config = dict(
    dataset='short read English sentences (LibriTTS-R)',
    train_examples=26041,
    hop_length=160,
    codebook_size=1024,
    arch='transformer',
    norm_position='post',
    hidden_act='reglu',
    inner_norm=False,
    subsampling=4,
    max_steps=5500,
    final_lr_fraction=0.05,
)
Rows from block 3, named by matrix and row number. Rows with one number belong to one neuron. Each number is 500 + 40 x the weight over the matrix's rms, rounded and kept within 0 to 999. All counts start at 0. Numbers have three digits each.
# gate: MLP gate (model.blocks.3.mlp.gate.weight, 512x256), inputs 0-127
# fc1: MLP up (model.blocks.3.mlp.fc1.weight, 512x256), inputs 0-127
# fc2: MLP down (model.blocks.3.mlp.fc2.weight, 256x512, transposed), outputs 0-127
gate.248:472501533524565531520480566480459451565487513507469497501485488430497471496505543476498486495475500470508501535544536519520499502499471514509458477507529497516499589456478509495526466471517448452515439506517523556544522506459482500488459529566566472533504589500488488513479534548457482491491464460432444511486502558497404523443499509555493419465541505521506485443510508502491488520426
fc1.248:464548415537490489523521484512470543513498451509532551480541486511561526527484470474490524480524538537526528492454457480474494471527554532481549515471546535561548488481511538475527492516517475493493528447486456542462541480489465469511468442549499503494541465426455525459425478499507507437503545488557523534521547467517481507508501514499494492492485556411522466542541535441464497447512
fc2.248:499486489533479489534496503531500502503498482534508562470458517469502526481478513469440469527536516549523430464505512491517462492502511537503470527513529576534483472426508462530505515484516513497536571503531561467497539472471460529538552499477477511498534490441488490438535498522482513512468513440477516475485543505515512511521511494492513475521429538525509494472512511481487535559507
gate.249:483485484404592542499521525550487408489437533528477445525491489438468522479481543529481423570476457458513473573504498540488515522496480482514520562496481504479497462523497508486529573483549529505491484505539521536521469462453519497490527486509520483535495573554463466515522466449473490458453474474559478564514508467455546573483551492422479515517463483467494504505519450510430476531484
fc1.249:517468494456575485486417510573499416567522470522482468475514514444495445470510470496456489505547438503530489467484506509464476528502530449449535485517516539509549499530509470504619513491548497467466555538502443557503515448515442481548533464455464468465445504571488513547611459435544544517491524497510471518550579484451464590474459520462481496525481476502465499500541510484475520525435
fc2.249:527559503500532482568443558414437601476450573490517508540525481481460526560609490453558564529482508616486442549478518519510508511513482515446424466473462459472503465539493458550556489518407545467570440537505507537419531586462580445452476507542484516501477448462509490476523460469513507527528583534469575539496471497496466544531467472509482524442448470517540504545571478510492494490558
gate.250:489495524442486502491522530567472504494526467530424486584464520506433482507480491462499529521583469505500483475532498547527501506540469496439510562484487529546496565488463509500471461484519558542490491514471545557476500428547504422509501474516459529479487479516515521539525509535516477441473453468462504503503479485483481529454485577526513483469521467511533504500471466488538514539436
fc1.250:531453483517525550487487492499527499506443484492489503499533524483530512494469487505492533517488537502459515455511486484522481508487470526564567473469475484417469411481459497539474488487516513447510459527511436462508509529528489485494534468545506431533487471497499496525477495452531515540638488464495506493531524517514495467554513473522516476542492519547468466529510556509480539519546
fc2.250:529566556455543544535515474493478540475437477514459540482503466473405513481457537512559501443482518506525451505455502503507425449518501534471476503480465456556429534509511464509589487530478452532466456453547554484557577440449560482442532533562483524510517470473526479483489516537548497442474446499462538530492444523431516514479540471558539475470530444528509531470483507460478462479530
gate.251:518544550504509514547515567487473543538478475501493519480511468507556488521482490517507530470530523491492496464528517567384524490538445550481514488490475468505476490569453495545502441487530538480511482492503493522484531523497512547459626471482500497486550488481516423557517525451441469474549577494571513553512496458542429543481471519531490497482546511529536521483497511499511519505491
fc1.251:447456524521473516440457522466502481458520511518426437487490536478450505518525474493488509518505514506460503510522491510598496463505471486598473470503521535501507512509470517487442474490499467561463483477508617449521462526495491503468448477556468539538497530535445544478491511609484577452475520477460514430479497539486490482477552528489491495537486461538498553480429456468512533492463
fc2.251:506490522478472490575524462455549517521483524524469536539483507488494517418531517444489480485528471476505469516458495511493507548506488508511456481487444561529502465493510496449509469509556508577483508505538505487507474537478464462459510548534516483571477561498466478489455495492498509558471528476474541496482435505490488482532525497479504514547452472543541482498497495480505463456534
gate.252:527512510476510540488514451510493485507585480457521518458424547512535441500539477514505540457507475499519488512588508528487525493518418450542551475444476512485519523559510390510450467461453526442431504475555484489500510464436448479544530474499480475579514485482500481480522418522535423542580479461505532470506532444477432465432427505497569466486468487513500449568523543567460487549443
fc1.252:525518435498500555448534475556491464492497505468527524463450556512509456576520526468467575442472473561425530493554483462481490504527532556518472549529529490559484540447488438532453454421491481477477481535510443499431482538456418499461486495513473489484530501531519500570482472544494532422497521502511451451454541391541536419479483462510540573471497477523442530520476594461421508545437
fc2.252:533419509410489431536490503541508536497520465556462488530505468562476485480502528551519522486476504503460477543549520551494508532573541466511524441450528495538531520505571462464497532505511529485473366520505548522540504518459513484499557496429521501454533456492520562445478529489482559470477480548429449464508508496487524513541516548516484489570445455525485537489596484494533491488440
gate.253:561485514547502455519527587508556444459469526529534511502480511496525523471490458512517584420463479499466448580522518484496515420456462555393520426512555556566436514548417453485430512351474455375392379438585527463507517492558438502518622559543491542501641534510529557457488504492485628435555466510520522544418538398514494496499495471490418472482512559556462570577601542479467587520455
fc1.253:474489435460519534488481524519569539520508475542586524547513457521489500401604493518481594516416476535535502535533468521495541439561370382544540400510425548481559505461483409480524505394466454548503504547572501475543428577500467485524541570580469510466455499419576496454479486554506555539619468530432579500496513564417438535539508521428457557488475499418521536474593584458492532516367
fc2.253:508491505564569490503393435512433527443598460450443554530484497534549517536439483484373567622464416534547504599572510502536524393513441516597505591540424549575438672481601474430473493401518509574433515482414480424513488492553557533486509513465482437476526435541504543418545554563419543488511521572574530444552424502455421464562388519465518479500532474501447478541494492507525567462493
gate.254:503478557474418487523516482502569522473491588450481466541536513507477471432491536433459450499498520447517439577487495440495422528512450507482464481474486508504495514490492525516470544541469544517527562436473507514532476491463471484524529483510513508517574626473464528543471507509449589496556524434493460518519578436542501571525454503509512496487469539542491521477487434538519552488487
fc1.254:481535502499487451527533420560464537514521466443479541506531559512584516514519460532481516497493494533474533471509455491582495520518475500515515466489477506481558465518545501491524526530490482502473560499540494497516470563596491540511505486535525471496393439480503521540568580490487460506482550538533509444506538499514544540478464563500479519515525482516457470514569498498465459548460
fc2.254:503465511550520534489484478468538523502482515528555482429539534477523507524514522496474548472515461452561487510464455517491512482488478532512472500481532503539491498544469518489532462487481491506477510531501501492569494546522539461446485541524511469507541511493516462496501473501507469500516516460444505480484556445533496502528478518486499540525530456537577501500572462491464539470515
gate.255:545455608454453470413457532501480531587477524545498443551440520497498498547487464492394505572527480501533543551412510522564581502635376540441536509457504528546473549481528493489512509546433475570567580497496435455513517453501422464558458493496469436459465469563537485492504434448482508502467437463517504542489561533528478505419520508506448541497497527518428447460508515458392528527446
fc1.255:510538468552528526554490514493476537438539528526546454480538474532423511432494514504514493531529505515537539483503491465491479454439507512513518458497531488450552524492486537588469531522512497475476509462502494524518509517536495455514475579520435471487462498478438461491527451465489442540534468535496546503545456476499524389470474503548492481459515549558550466491509448502532496445521
fc2.255:545542549442406498510507471519490412533526581444493505505568520508555533634555446490529482557502447493509537498511524505453487508529505503451505490532478500513470489488513452486480498514431519469526447452477471499442475476508539495521465495484466501554553524545526490579496485486503546429456493509516494527499481515561512452519489514446527554492482550500474540472497494526456507450494
gate.256:473586535447460433517538523491386490517501541489489510514501445551570431511507450445506507456563425409510482423573471476478504552534590527464480507534535461542496497480502461549518507488520524502563497485497467541513476491487593518517486473477484589467453479528418527455498411549477448479527468446550518552468488484543482434495422573492553505508495539464451515517435499478511549516514
fc1.256:541503491451528481522402454471459572559531483441509500557460547475432520406525514507579486506463481489513517462442503487513474502491544460498496449513456490569518516444478482505445507451531448501415552465516458514630461407512432472483471476555467506447462497478524439465542536469565542456483518439488501477498525504530549576481482489512458472538542536500464444480547493526531485493530
fc2.256:491464530426508600564489484474480485462468481551433509488487451465437552589517458496517464527493517567601544482461499501491515480443515545522476525510463469500479466512544522470449404487485504479502470541514491505414496523501555529471597496514550572483373536536500488446510469541548513472500510478474469460463466460533515468485571431532496487511518538526475588489459516487475472478507
gate.257:471510551515479496512535536462455463430437555448480496506540527469483542539506454524449505498502481449582499503480443511471471464496414568487507502526482506488522453469505550516461485531485476528532471447474509463519472499502483450515515464502576520526459487498519514572452476409470529519480450501430534482468556509489457474502500549497541514521522442500482454481517494564460535471511
fc1.257:558498489498480466503479527506445511493452498493483444535489467485546534417485488510504448502568499528566496568538462535481538528452490543496411499481421494497516446482464490495536430519515474478448513496517499528493498463526523499491480475517570521542469509455587549487476485513510516520504478516519466514466481493460538513533558475519491518542529449488502501439513482521532527521538
fc2.257:526540459481500506454476474488461492462443469433518516469480446508455530490488486428471441485550412455528484488523494508544502489472466542505528478522492525542492457496510484557444544503518504513509420454456479476519478511516487522480542444511470506596511476529464494497485532509526508484497478513500498537499502490500499534514558470500453487517475548547515502521526487446513500499550
gate.258:535535541497518493526493478554495538499590575512509515543539559526536476538432504447488488480476515490496443497457529484533519467587457451497528470488523566496490504489485474501472464449481575465454489498431455474543495491592467514488499513506500583495435475543491518514536477528554525521484490498515497504546440525496437489477475508461465482514529469486515488501525536506468497486471
fc1.258:477498521552452470434569506480437490531511482427481486503524493515497531517559562470414529521523485463515452504476494500544475547496477427496472503513429529469492528520489482533514486488526476518521538583419536507568504541522524562442548499524495496580472526509460508497457547477565458477450508536467505548544563535490503476517462486499488471525542502490454481475478518508515475522506
fc2.258:465507433529548468491507547467475485468497546480527505516516527504478488465491517519480508511528507527469458565452563479466547472493460539488468466550501450466469495472488471501481535559457514488503560519446500449449416473485453495473513558519492496534443518482527492487525490494532476471546508475492566481488496501556510516495476522427531533476467544484444485506519531487526488490533
gate.259:417448519549512520476507528565459460463525535470455514547543460529548590477544428514430446490556533555567428516517472478481533524443433493489511508481491445510524545449555585469492505434522481551534506546444503451572540530432466539569507502502502489504523492471532431517455464484487512493486531547472544496445530489468374426465518513480493501491505439463518565554543487503475479496486
fc1.259:583504566468484508546435474441531497591528535605517497481490535514496492504497478513448450489459459490521520468514523483482439545560455495484583501547503501489491513539470505508558500495527484489492418515491541467451457506500480428537484476453447465440483460516466421467542510472492505514528490512443555518508541521559483560547538546499449492493521534543477552487432481467508474441505
fc2.259:478492547521466507496530443479531488559494493507426467460527520552499506604525603536502530438467569375507429521570521502568467511500469557536538578481444441470538464394625562567543499463480540492513466536492529521477483491534515496587500503576492526474392517464547516526471458507516575547498433501425513480497404514524560505493556474404460553476400502515494475523502497463488584477487
gate.260:568471505443541479535486566437535489469538526453490513431542480458519503529572522474505472489474454481490473522462528556472424437458452577490508481548502517530480529489549493525483538548527474553546501445440479451483432488520497559508588473482503515506447528519539441512475495501471487553535481484515481559507519429487469511550477551489509554548470501541457499477452514565477508549453
fc1.260:515495467492516512492522583505519489499507435485505510506520524555518493493500494524558529507479552428513541445494470516446488464476546498523501477500567505459543536472541484524501470488498501459548532507502488474487538510483531488504537508559429490542450498480519465490478495535476465529510498586458516494515459535486449502502504509542531536467481508515539495448486527497494466459466
fc2.260:504524494450541462504433523508510526519561536489512459489465440525564505492472557486505497510508504554467501510472522533465501468471529473503495476544509490491485565522515498471483520551527533495467467460552478542553457516493495485498470580462519466507554455505465512438470460513503587502532445495532446504518491523427553491519537476507485526477523486486523477434518476457520453569468
gate.261:472512573516500529516496564525463552498498524598529521490513484461440476496423439493462541439545509490576447516367519559479448460547525489456550557481436489547491567513521521425525570506463516499543460495458576460445502490401488527459515519498437469485508473537510407376557425432421492513561523500530522559487568516478488529563562469490490589570484445512500474509510505520584614559527
fc1.261:497542416501472493513533489487471472528502533348475476518436517531469525464569472531491534452474605473490551507550528425463552522458405526518493439536465485445514469569496475555509485463507505561495515598481471517507507567567558441507473439416567545549584485501503554579485500498538479515570484503533483459527492431491538546482484510530471371511498626532455551480418343507488521404486
fc2.261:541545520477581465515491490532452455473468549508559420483525475497445430552464593474401573596481432508475534500535467487464499460476500513527535470479467520506555542525397481380446558488494513470471507635480389541550558494533475461459528547453556464435604481513481490531523542644469415540496468443372470491493480533555523568459504477492493499452400527462520621524500453565490447414562
gate.262:533478426575520514549481429518526463460487472554494493462451424496494522549487557541486485512506507439466505476509508573456485539578500457430530534417473461507541471542556546515484537457513485555502503561493405536516544526474471428516564509439536476536465508524531500515496450446512513511486450489550491528488551460485496504484521532516409491473498516534426488565489499466459490549449
fc1.262:537433484474499480523504560415536490492467472472479465528489563517481467461468512475493436509523509527436489519423526495441527530501389459535458525618505478534464530490471477476495527496482489553557436503514491486551523555472554538530456529500499467496503509519544524527453537450548553536533577507476473509548441482511459473424503457499469519510499441503475511569541434506483478555492
fc2.262:540535474492486484504508561504535446517508434478519488552485539441461499482424482506489536516519433513516495470398532476550411516471476535589456481533419433470608514487480414495499417472521499453533421480467539484489546517516489529480519515499505568473487539564491509523505525553504477487526584500500552438488534483435479501540488518492490515493474505539511501551482542541521523492592
gate.263:463508594500483539508547517472471442457481451488467511489493510479459483502502551569498517562546434488509477510475487419542478465545546481448486488526500504502537481545481465551484540493531515522509523383507474503504478448540464502504492513530442442517455549549483524450509438484485489578433472482527597551466494448543481562437505501457541535565467535486481501501542544497485515510480
fc1.263:527521500460474538492560470437453520515506447533508489485496511466492553485534515535461494517499471513477532465480516531452460514464524475516559513480549462469491539521532508513478532483517496485584516493466553493465487474480492527507463479506440571468486565498476457512437562488509523515416455469491508496484445451531469460471535489447534544560459555516494521459523532458434514464465
fc2.263:544528547470551517481500497502475453545540546449488506546570491476473486441578484537522534439536497499514511496447451536530505515524471486506554498424561471464557508471536504485471516523564518493507535455488552521526548494446452486497476526494487485527503498454471508511515473509481471547544485472505503516446481467491485489486469500495476534535525510536502423550516546452510471539562
gate.264:534471483486539460515527533417498481541469611454465514563437505510534541478474549522465598484573502439494468559500494485596500511566461516518516449475509444557505536510503542515438482478493509514507489448539534451510481526552522465517478467506463528517487514510521486526528420531478512531510492456501496486533495482507493500494526449569545531474464554513497592519512501503467452539477
fc1.264:562501490465490510450454522478486501550481472512510447440488492430493511486525532527502457539480536492447448479444479485441526474481538521532436458480460489541497434489520523495492469516468486494560455474518495501539466550507457479469508526545504462500496567541512531510508473480483507511518498483493494525489469519489491484479510497521455456503520520473479404491504545464465516506508
fc2.264:499464486477473501442517537494496467499535470463542492502567486489488497505544476476521538531528443493499573482461501457524508495423472544476562522518471526473443551513500526526493489531512494530504502531575489495498481533534509494518449487496524560480516514511533493491453480485551506538525479515440478520569494480509578497525528526488466529479494505511453548547470503510528464500485
gate.265:545528497469514488468523524532416491508475549535447431487508523503459511510442455469516535433496476464508457533460439516447542536535512523455456441509452460513522472468464483501513501487553591507518491452439518490443516504478514524476546495488444531492490523539468564457534473497533468504567500498531562566509511434447514517484436490508492565508434494501465466459479465478445501520472
fc1.265:591455448448476455467417497506519504546482549489542517423414542472486474488451496451550490529526565504503552573452472515508443504548494507436546518555510452632510543475423437470513517482536503480543452520494519589567519518526572503548516518420461503487533498477491525510476533500522512538535508476535543497525464475565483455421530460549451449503512501482494509467482506475568538533496
fc2.265:483545473482542477502462516541501444529462464518540472523555504530501500539526530485505466482492560487490500490503625481549516514582445523534509487489489523419505428501485499521551498461517533421470462461482549516481531518492484474507534517415423481556476465504505534503499437497520492535488470465491556530466447471519494504517520558517463551494536482459484535566439469521459563435477
gate.266:608487509457533579482510476518510441466528523536513439511454529484521476505466504531542511460515498506477432461478474502482534513512486538493509496477499541532495523427498479514531487454453518481481519476530509547553456519472398456523490554513516465520513516477504490545525458524503495554472433511474545477508490487525485573476435541471488516495454509589498461501561478472477529477494
fc1.266:434547442549516503533523499455504539521574541503524493533501530489487487512525475489496494559417523448558511508525489539490551593522514447568554511494439484485487478585562520492520483441469477474414494510494492458491486443444486522536441622467544546484517465489553468470471508546454526477471460481539469506551543527534440454473466473507513460481550489521547508499477475491370497476548
fc2.266:505526483458478457495474552486585511496508529514535433518602460531503475487449487516515467428506503508495416487505486438491488502454453466562469473420485444504488444475441537584502532448494489552545494497493465459453456506538591528434566525492481467451556511501509510510460533459491480462525452505516476494426467517453557462560503587457500521501534507466504536531505461546480484470550
gate.267:552484531509524545492550504520465487513473522520449469437495480502524464532499462496475504505465489477532500501495499476497421495534484513479530518490467477492456491471522490505487552453478492473518489460439529496493481506496493551513494499491506485484501513474484485485457535454458506515495480487512505494529492514494445500511473400567468515511507506517468455543519533512506515494520
fc1.267:419545511463527475506513505438489520447518545453513465515501482477485461479508513510534484456507511474582518476508518532484545502501518519483472488494509463434490509470508505451473480495474499527477523548558515457473478522485539509504538514471490477508490550481532517542513523473512524460546475547506544505473498496465550576511522492503532484465505504539512517451500470478479512512443
fc2.267:508475490527492521528506503520497458505504442515482499458457491469477522485514497464569478495485504494483479495440460485519565469481479467533522515539487499474509468510456530502466544505490517521513493531502563556508478500451508505478504508460543466516510480474457481465458487491478464504530513495499532524447479468539523472487528537486545454535425498501460521484462545482514495522539
gate.268:489525547448490501506485414461444518528476522514471506488479464520548452489571528466449533534477467578501485512527523523535448487569436432515478492413496410505427483425574475568451488498577472486481499479478531544542602499515485572502509536520510476435451520509486492490469454400515556497564538477443577514537500471491433496459496506486474528482530532526521409475451498579562505529474
fc1.268:441430444506508406564449523536528454493471513388503518501586468613561466487493556451477455509433521519546503532507648423584539460497498495525475442496481513531485532622480501459560467508528494566520441516447478567604505642477506495579377519461531520551485462563440420583500538469484520501601506383595526511516520479431440452523449476461420481476410477560498562512565455531535419491520
fc2.268:435430394570484487506455540584583388434445505569557529459480532570558472531527485484495513497565577554482480487581498540484536462538589490494550507528502495438517468468552493525467505529488511432493499476505412531551428611517483461521430437519520469391559530568530499466402499575490455549404541516402546535605484538398362536474537527502515509517484459536506467393508469414508546508422
gate.269:501436531542493520511451425486523524516493513513432516481563481474462458557476553471500429533493464509510456556459479535570418493596473526500484500626413480522531485431538470507506601474478516470482572485471487504485519530477525524452450520483435468586587502470473461511560446478578560424549506515513499463536549508521495485442410524461484464522522428429530510519565492537467540516448
fc1.269:551486485554544434558425505501503500528437425557561456496493434490464479560495483483499457468506486474467523474539550485585454517622488520512572446557515528532585503463537440500466517416476460523519479547597526470490537490539442468352473428462468506547590530480397548589484496537571581512511512516477470521543545547523477542504485502506478475475480526434517517486526494556456481503428
fc2.269:504571505447437461540492525421492516576547541474502494476446490545535502554493552513461477405507479505473462492438492438490506457524573483529471440497479462505434512529494542500510589480563491578449485530474482520519457493500505479429503470541519588454477455471534527514503583570537436505533494510559578518486448580487497559438598585502430519514428464489416502549494433551461498523565
gate.270:438516482509495476503447575501500465584496557456617491535622481546526463509487530528578572459483461536494441508474554502540505490518456529482540501492530472461435487486528495499477500500502495546467476443465488536482505546524523465568519570465542503514532529475526525515435537447436483525468511465530495493514500492506478468474480514512537545490541499492461496489501469522497557515512
fc1.270:498541564501520525521467516522521542406500500546487483460477490531482569517540489454493548506508493512545413478552542507530538594485486483553567503529520480546493533549524454499447529517486525477567424532477479472506500570481409570429460460503490482478498513502518495532435470525487543473501494549503518474506490405502391484491465441472473509480435478542502567504542535468474471537468
fc2.270:499571491488507529423384483434461485543503445537560521482535450532459487490502513517481538546491468494485476537470443491550486496515550405536514537581505535506546487520510534452457421466459469489499477517522484565511515472440432492472522489429541514523541495527446504572540538466471527501474467463503549528495512455529536488533457533505521469468517476471467609459459499534533442506475
gate.271:528481528444532573492517534525452483509416626514485505524486555457472462536528541545516479508495496454502466489481514555527487474470506518533506532512502458525455477484492494539530516488554544488546506442501559500511502473473507517461507496446441548546469489522531479480493513455493501537431488516538508458445527487506492528493516520557527486459509494566523512509551511505534539497438
fc1.271:572477469526490494554493475525529524554510460451511506508509529457493546530490548541477435480467469559482517470427471504466497492521487521513464486504492501457523526510486563520537442487512485515443502515471474534551440518535452476547530454500590527536560503504490534451531442495439465471488547518511458497518546521467500486490472519549514538522524519481524495496492502494496489513486
fc2.271:513528534526525493557541493487511464557518479477504538504474474489491491507516493463484460479497479500493496520490530519493487486535526511521495460491497483541528494529458508513510499524551509470542550444510555521505484504465497517510533523498520472543485539489475521509462445487476496469488477505521530491518557482551484530466516543498492475438444477503452464464480498463511504486456
gate.272:504484539508522450499523442499483510475571606478501517498530544482531527462526532515510517452475491426448539443570502581502436584532508512436552546520482513550540489490527511491478431473499581482491458542523466497529525514493529492555601419516477511556518505505530559485553495536565521485522457494493500479516501469502469508484473473448495546528459486471471483555515474522526560521552
fc1.272:481450523507482452536529515516551531417489570520518499486457506468503512441420560483522493506525507490502502534560506480556537521464529464429555500508451470563500610484451503467525461460489523512494524452505535592499494451530506502492518535562502495516407475509576458511431568526572463516520535525455541484473559496518529462527595453467519510514501498480507437506532506489396437504479
fc2.272:585507509418548474561450430510549465444567554552486494622439514483524520506511501539485523442486572665436583540523528545509529517463515488470463489459474480471462513521494463497532480583460479519495451478554454475463472599478531552511502395478454495498531481565468470510502513534403441501452527437524577483526415517492542498528452522438521455533477555538442529520534472487523543535484
gate.273:486501532517476489489513529524426420491456458499420506540491444484526492590499437518537474508481502458501548414477489473363589557468472522526494513538503572473546521546454509585522462489501650574519433471497464440510532492530403564536468531568517513548415522565492504517582535495458480513554443470495515434573506471483468521452479483437504452519481519417467554452490489509440457461467
fc1.273:477567482491554472446411537512542586519492525515553429501474531471464528530476453449491480439428471450515487533489527549530496543506547450476497560555502435542492515484549507463567533484456556492498510507475485527589522498487531494537394483472576466533472519393540419435538458491646534523402555579512472526408567468405607426552487485439561446480524523563431538493523451489545531514447
fc2.273:467487477515572472486507467540439536464551480568459569610553465492479518525521487510489526552451480581508510518511453536539526576507501424461471441478599471437433482435500555506550519476538485467443521541527452489495488511544452477535529461512493446492508425489503530556435523482466496494518441519509461493556588543542434534553565586533538453478484500559429442446433533522550473586491
gate.274:461517520526512470533533539441539518529528509546518496503573438489503490498484547500477540516521536476521475502516532537507484480502516485452465482481497452457433520490490455520501528480504556481509510439494482487536513509529484493494468497475487495482487498514502484554474503470535529552459483458508511482532484536513468546465488520489494502506454516507490532504512497494483509522498
fc1.274:436515463538492500527519505504478486514511510460492509527449482534459480491510468555453512430515508511487502474484502480526451459495526513548521476531520509447508485510503475497497508475496499507504474466486486486453523443507502486487484475452539527501484490512453520505472498489447555514488565504489452535494497509515525549500518506499493487506469528473495488489505489481518494474492
fc2.274:518505504484511495514500510506487481528517456521491527491518504491482524469473503528494488469488513504489498509482532471464504524511481527503491470521524487516450502493486466491520477473497513515497501469498527501507493532553483495488503500503486514522495508496511484469471525509477519514502520509507506490510542488480502474463547467504516513489503480458479498526519497516486489473477
gate.275:479496487457507485503552455488497436464510443558441532466543517551533545517391474509510451470517485491466523502499516491496522523571462512506452437496475451515520450478544558479468542459500483483463504486484585563477518490531451517533500483485490515494571549507491517469441507466466455440529447521478514438538426484559478499484473558556554496489503563531515496505454440579517487488483
fc1.275:502566554527500548499554483533470549461503511598535418460508469555530492551521471529493497467499476485517496536520463540472503564447469501441504487419508467499521513468581508509495425522588488536518476540517467442482536498462524458495504506488477476530518511484501490527466504515457489508576459513519493488565519553493501462482537534541500514490481539509564455490483484494484490521435
fc2.275:587563536468473515526505498521489485428428504466498545561502480467514465560496462557486520437492482458496544511488459449453452518487439475525505414442566480531444496465512473461588471492536512501521459496586447505462500567517394514499494506470448451528479501530480517544587532496506514469424537516465482476424495468491502502530420447502444509504582487506492508540540473499558462516560
gate.276:463489526476524473487497505491472489524502466523467475520507499528512501542461492497516541498485485492485498471500490514467452448533537490465494461501487537505518534476497495513559447528494482470490507517547504499483487507528468460481493492512534544535495495521522484457467486489524455468541442470514506497458548483563510468471471549513517474508514505543498473528460494518532472487500
fc1.276:508450477490500516480462504530473532501458448451504491563500514477570531506514510497494498510499460499548495493518529514454463538479557497498521520477502510501536503480548523497489488450508541471507514493517530546535446458530523541525543525469488509467564481496558461478450487542510476468498463520530480486450527468489482517452516528489492449522491516516556505509496587503518480456466
fc2.276:491497482538477555501509494568563513531470469486510534524540495522498444505463472504446495480456489520492536500490544468549485509476472508517489480507506489550492484480487450527497503516509485557521519472462472524509505481478523529515514493506488486475465508494489475517461491498481536537473468456521539488496506533486521496440460512555517513532506486530483467517496486498459501518495
gate.277:499490478550420534504508494516536467493501474527505496536485489498512501521494519486498471518494471494485492492492485530490510526502474530498506493481491512464518495493558513490500499499516488502474509484497503499534456471529515524504444449468503532490534491497501507542463503501497492504487468476539508507465467493534523486509502548443518482469494476507472512532499495517497497543452
fc1.277:541497475458462490501541488462520515475494529519500506497515584512551511513535476476475517510498515551531544516497510499496438520526521491490537512512542456543469466467483502468474494515547483512502494471489512476512487504489515492475527478511534501499540473529522470504464526500464469519524495538519512499522522483508480529543502503442514470487479468473492504486497489466506498518504
fc2.277:476534479483468506509457495527499521461499542507483536476545455505479435477494492473452479540502506448520505507552513484540549506500500517470496517492535460509503548504472474467497462515481529494516498547497461524508502482545445490509530464491506524494531475466521517504485491532478505490474467490485475485469503502510521547507493448542513510571514508480524486511531464543493450522491
gate.278:521517554459507595496493509544433505526574493465545490527417569569490534556507568515546506501489434536535430433532499456495469496572536466422507496518516555539499517446500510473558486504539555495517563469531507544483502559503518471523447429414534550495548408545443489552429541529478546466466488518586569414475444537496428476500469505454501523465503432498490502514540537464489443540537
fc1.278:526423448511473497493545498472460523538536467523461511462503486477538490501561536503458479495473580532477485572531454525463487489526447521459510451416465477457525522471477557516424522522559481545544557494471448609494463611497539575573424360457388504483471513529476517529466532479543543459473478555567532465477543522513447414462447475517487512542408492532496497420493627503483519513521
fc2.278:559458459518515470466506478482517523540528565489437520469495486476495481506536467580486510510503465476505523489521454535546399511541603514549464466525537452562549498417516503515539467511464492448468454514513560537526565509539543466518451553534467512457484439506456484432455484522481465507489477526492447500494488533477544507462512523496523474478501458579523526534503499467518519480434
gate.279:536466529458546522519516522539458509483449555493484537467542436499470447504495513517525527441474453494499501506527445466450496498503510560508503472428501503522438543546540509490512504445523499412540449487489550529536463483503525439501569457506538505513518532521469499457452455480475568526541506465464499474509493457504462447466521458506491541544501498480548447517491541587462561490493
fc1.279:529525506488493472523519478489541535479537499544570495469584488470547547485486545441456470561469530516567533477405533471521517501451428497425534504443491494567544521495524514526517506558522513481556393484551442459502543482526471544488470493456488432450488591487552405511431556523454474514544556517498454521534518524503515514480455473481548457469494507525542474497471457454539436522500
fc2.279:550479507473447506558535446521526534481475481521535492546492538540545479539466531485491497519542529530504502483515522493487588511526470433455513465516480526489507548519504477504432489520451443527537492528501547501529545456488438526460501527472559449529515474524527518526465485538537471487483453552457483486509549439575491441535520553508491530532519430515484512407505538550533536537452
gate.280:563410511484511557532617546474545519465542490519522421524563521467503394602519490543489533476438472475528419537527444525423508585516548540481432496419416470463475505476597480549447551392491519519469506509515462529483506544549470556442483490528442524534561523534466474467463494445547514433429359545437538532470488480520434430541459457553550570422548508477481539466543414511460463556450
fc1.280:472461597472418510508451410523479415493546486431537509526441542530521591466472477463525588418511491535406509547497429537593465405524516500522502441529547488480474523462521523418544499484566449552475478481436472556468484469516532555559512471455535475598455572463500490424395499517482430485471583497464540479478564485526527506524532519422489585536481553472534467500509551509541532512520
fc2.280:462494510541527521544517461526541411494463520593511494437523516436446425530599524477564513561464502505401517583451590452492353464477460498547452492508545550443495530515552487538526467472500555503497523471428483452483488338480509507499577577432554487435454514492394491560463507443521481566446539522534513540460555549522511459414596504458477514492439505559487433519509507462395458445468
gate.281:447514512488516485443508537497530474518513499491465489501489577514449462521484521547519455576587529476501548480518483516525513531544482549476532518541512463506454494478534455527555501508477531476472557542472543457493444503490488502508560536503530528543502527453463438506500482477452499512536505500480521515510475485523537496496465538499439461505474492456544442491449476527477497529500
fc1.281:477508536470489450509520556499460458525514491465478505465449443440428515503467497557474445550539578512452475502489469531486511533483452537543484527469453508445478460513518546477569498510510535493494474554515558478458477486511458507518524543548506468540515489536523462483533550467443519529583450483508516512527487562527521501463499521460488491488494501450487437484493494525513452491513
fc2.281:519509480432526569513487484498488482488476502549470496501502506506562495484497470487437519512536470490495536474505461520527463499523481455521464485540545502515479517524504499557490476493491501514476492519567493515469448489471490507577517442523502527457483470505514535523515487479507511514439468495469508483498524483544498512525454484530503472527500474544530606529524477491528537501546
gate.282:534341511479541537470499520463464493448510544472478594428453445442508494462452444528574403514539385471470562504535514518539526531510408512487508379543567488489445480511511469553534495480441530474493466517504456486502502504489462446530500493500547451417538487591500514495450517570479465427492515479534560465422416499523446549541498502524464529490516488513490499503454565542527530562484
fc1.282:551539444479539491524537412517498449518542495492497486466408453512510460498540546514504525528443518532525462489481507533507444533527544535524442508450485503483446540433482595501443521544540512555423516466459470508539554531536487499499609579479528492494498489523422570497462447573530431418451541504585454537457525508460482492443504467457421544566585490504472497479511490435512578510464
fc2.282:545576444522609421648452450442525574513554461509572554494512530418518540496462578487532446483470556516415413449473463511553509524452473493595438422538430471554466549424461488441523527491564486474548519565503471523492500466465575527582532424489457521486520488534550471535535438557406535492494503525504505477467576508473493488420532500460445523581487508475455571419497555483463550523432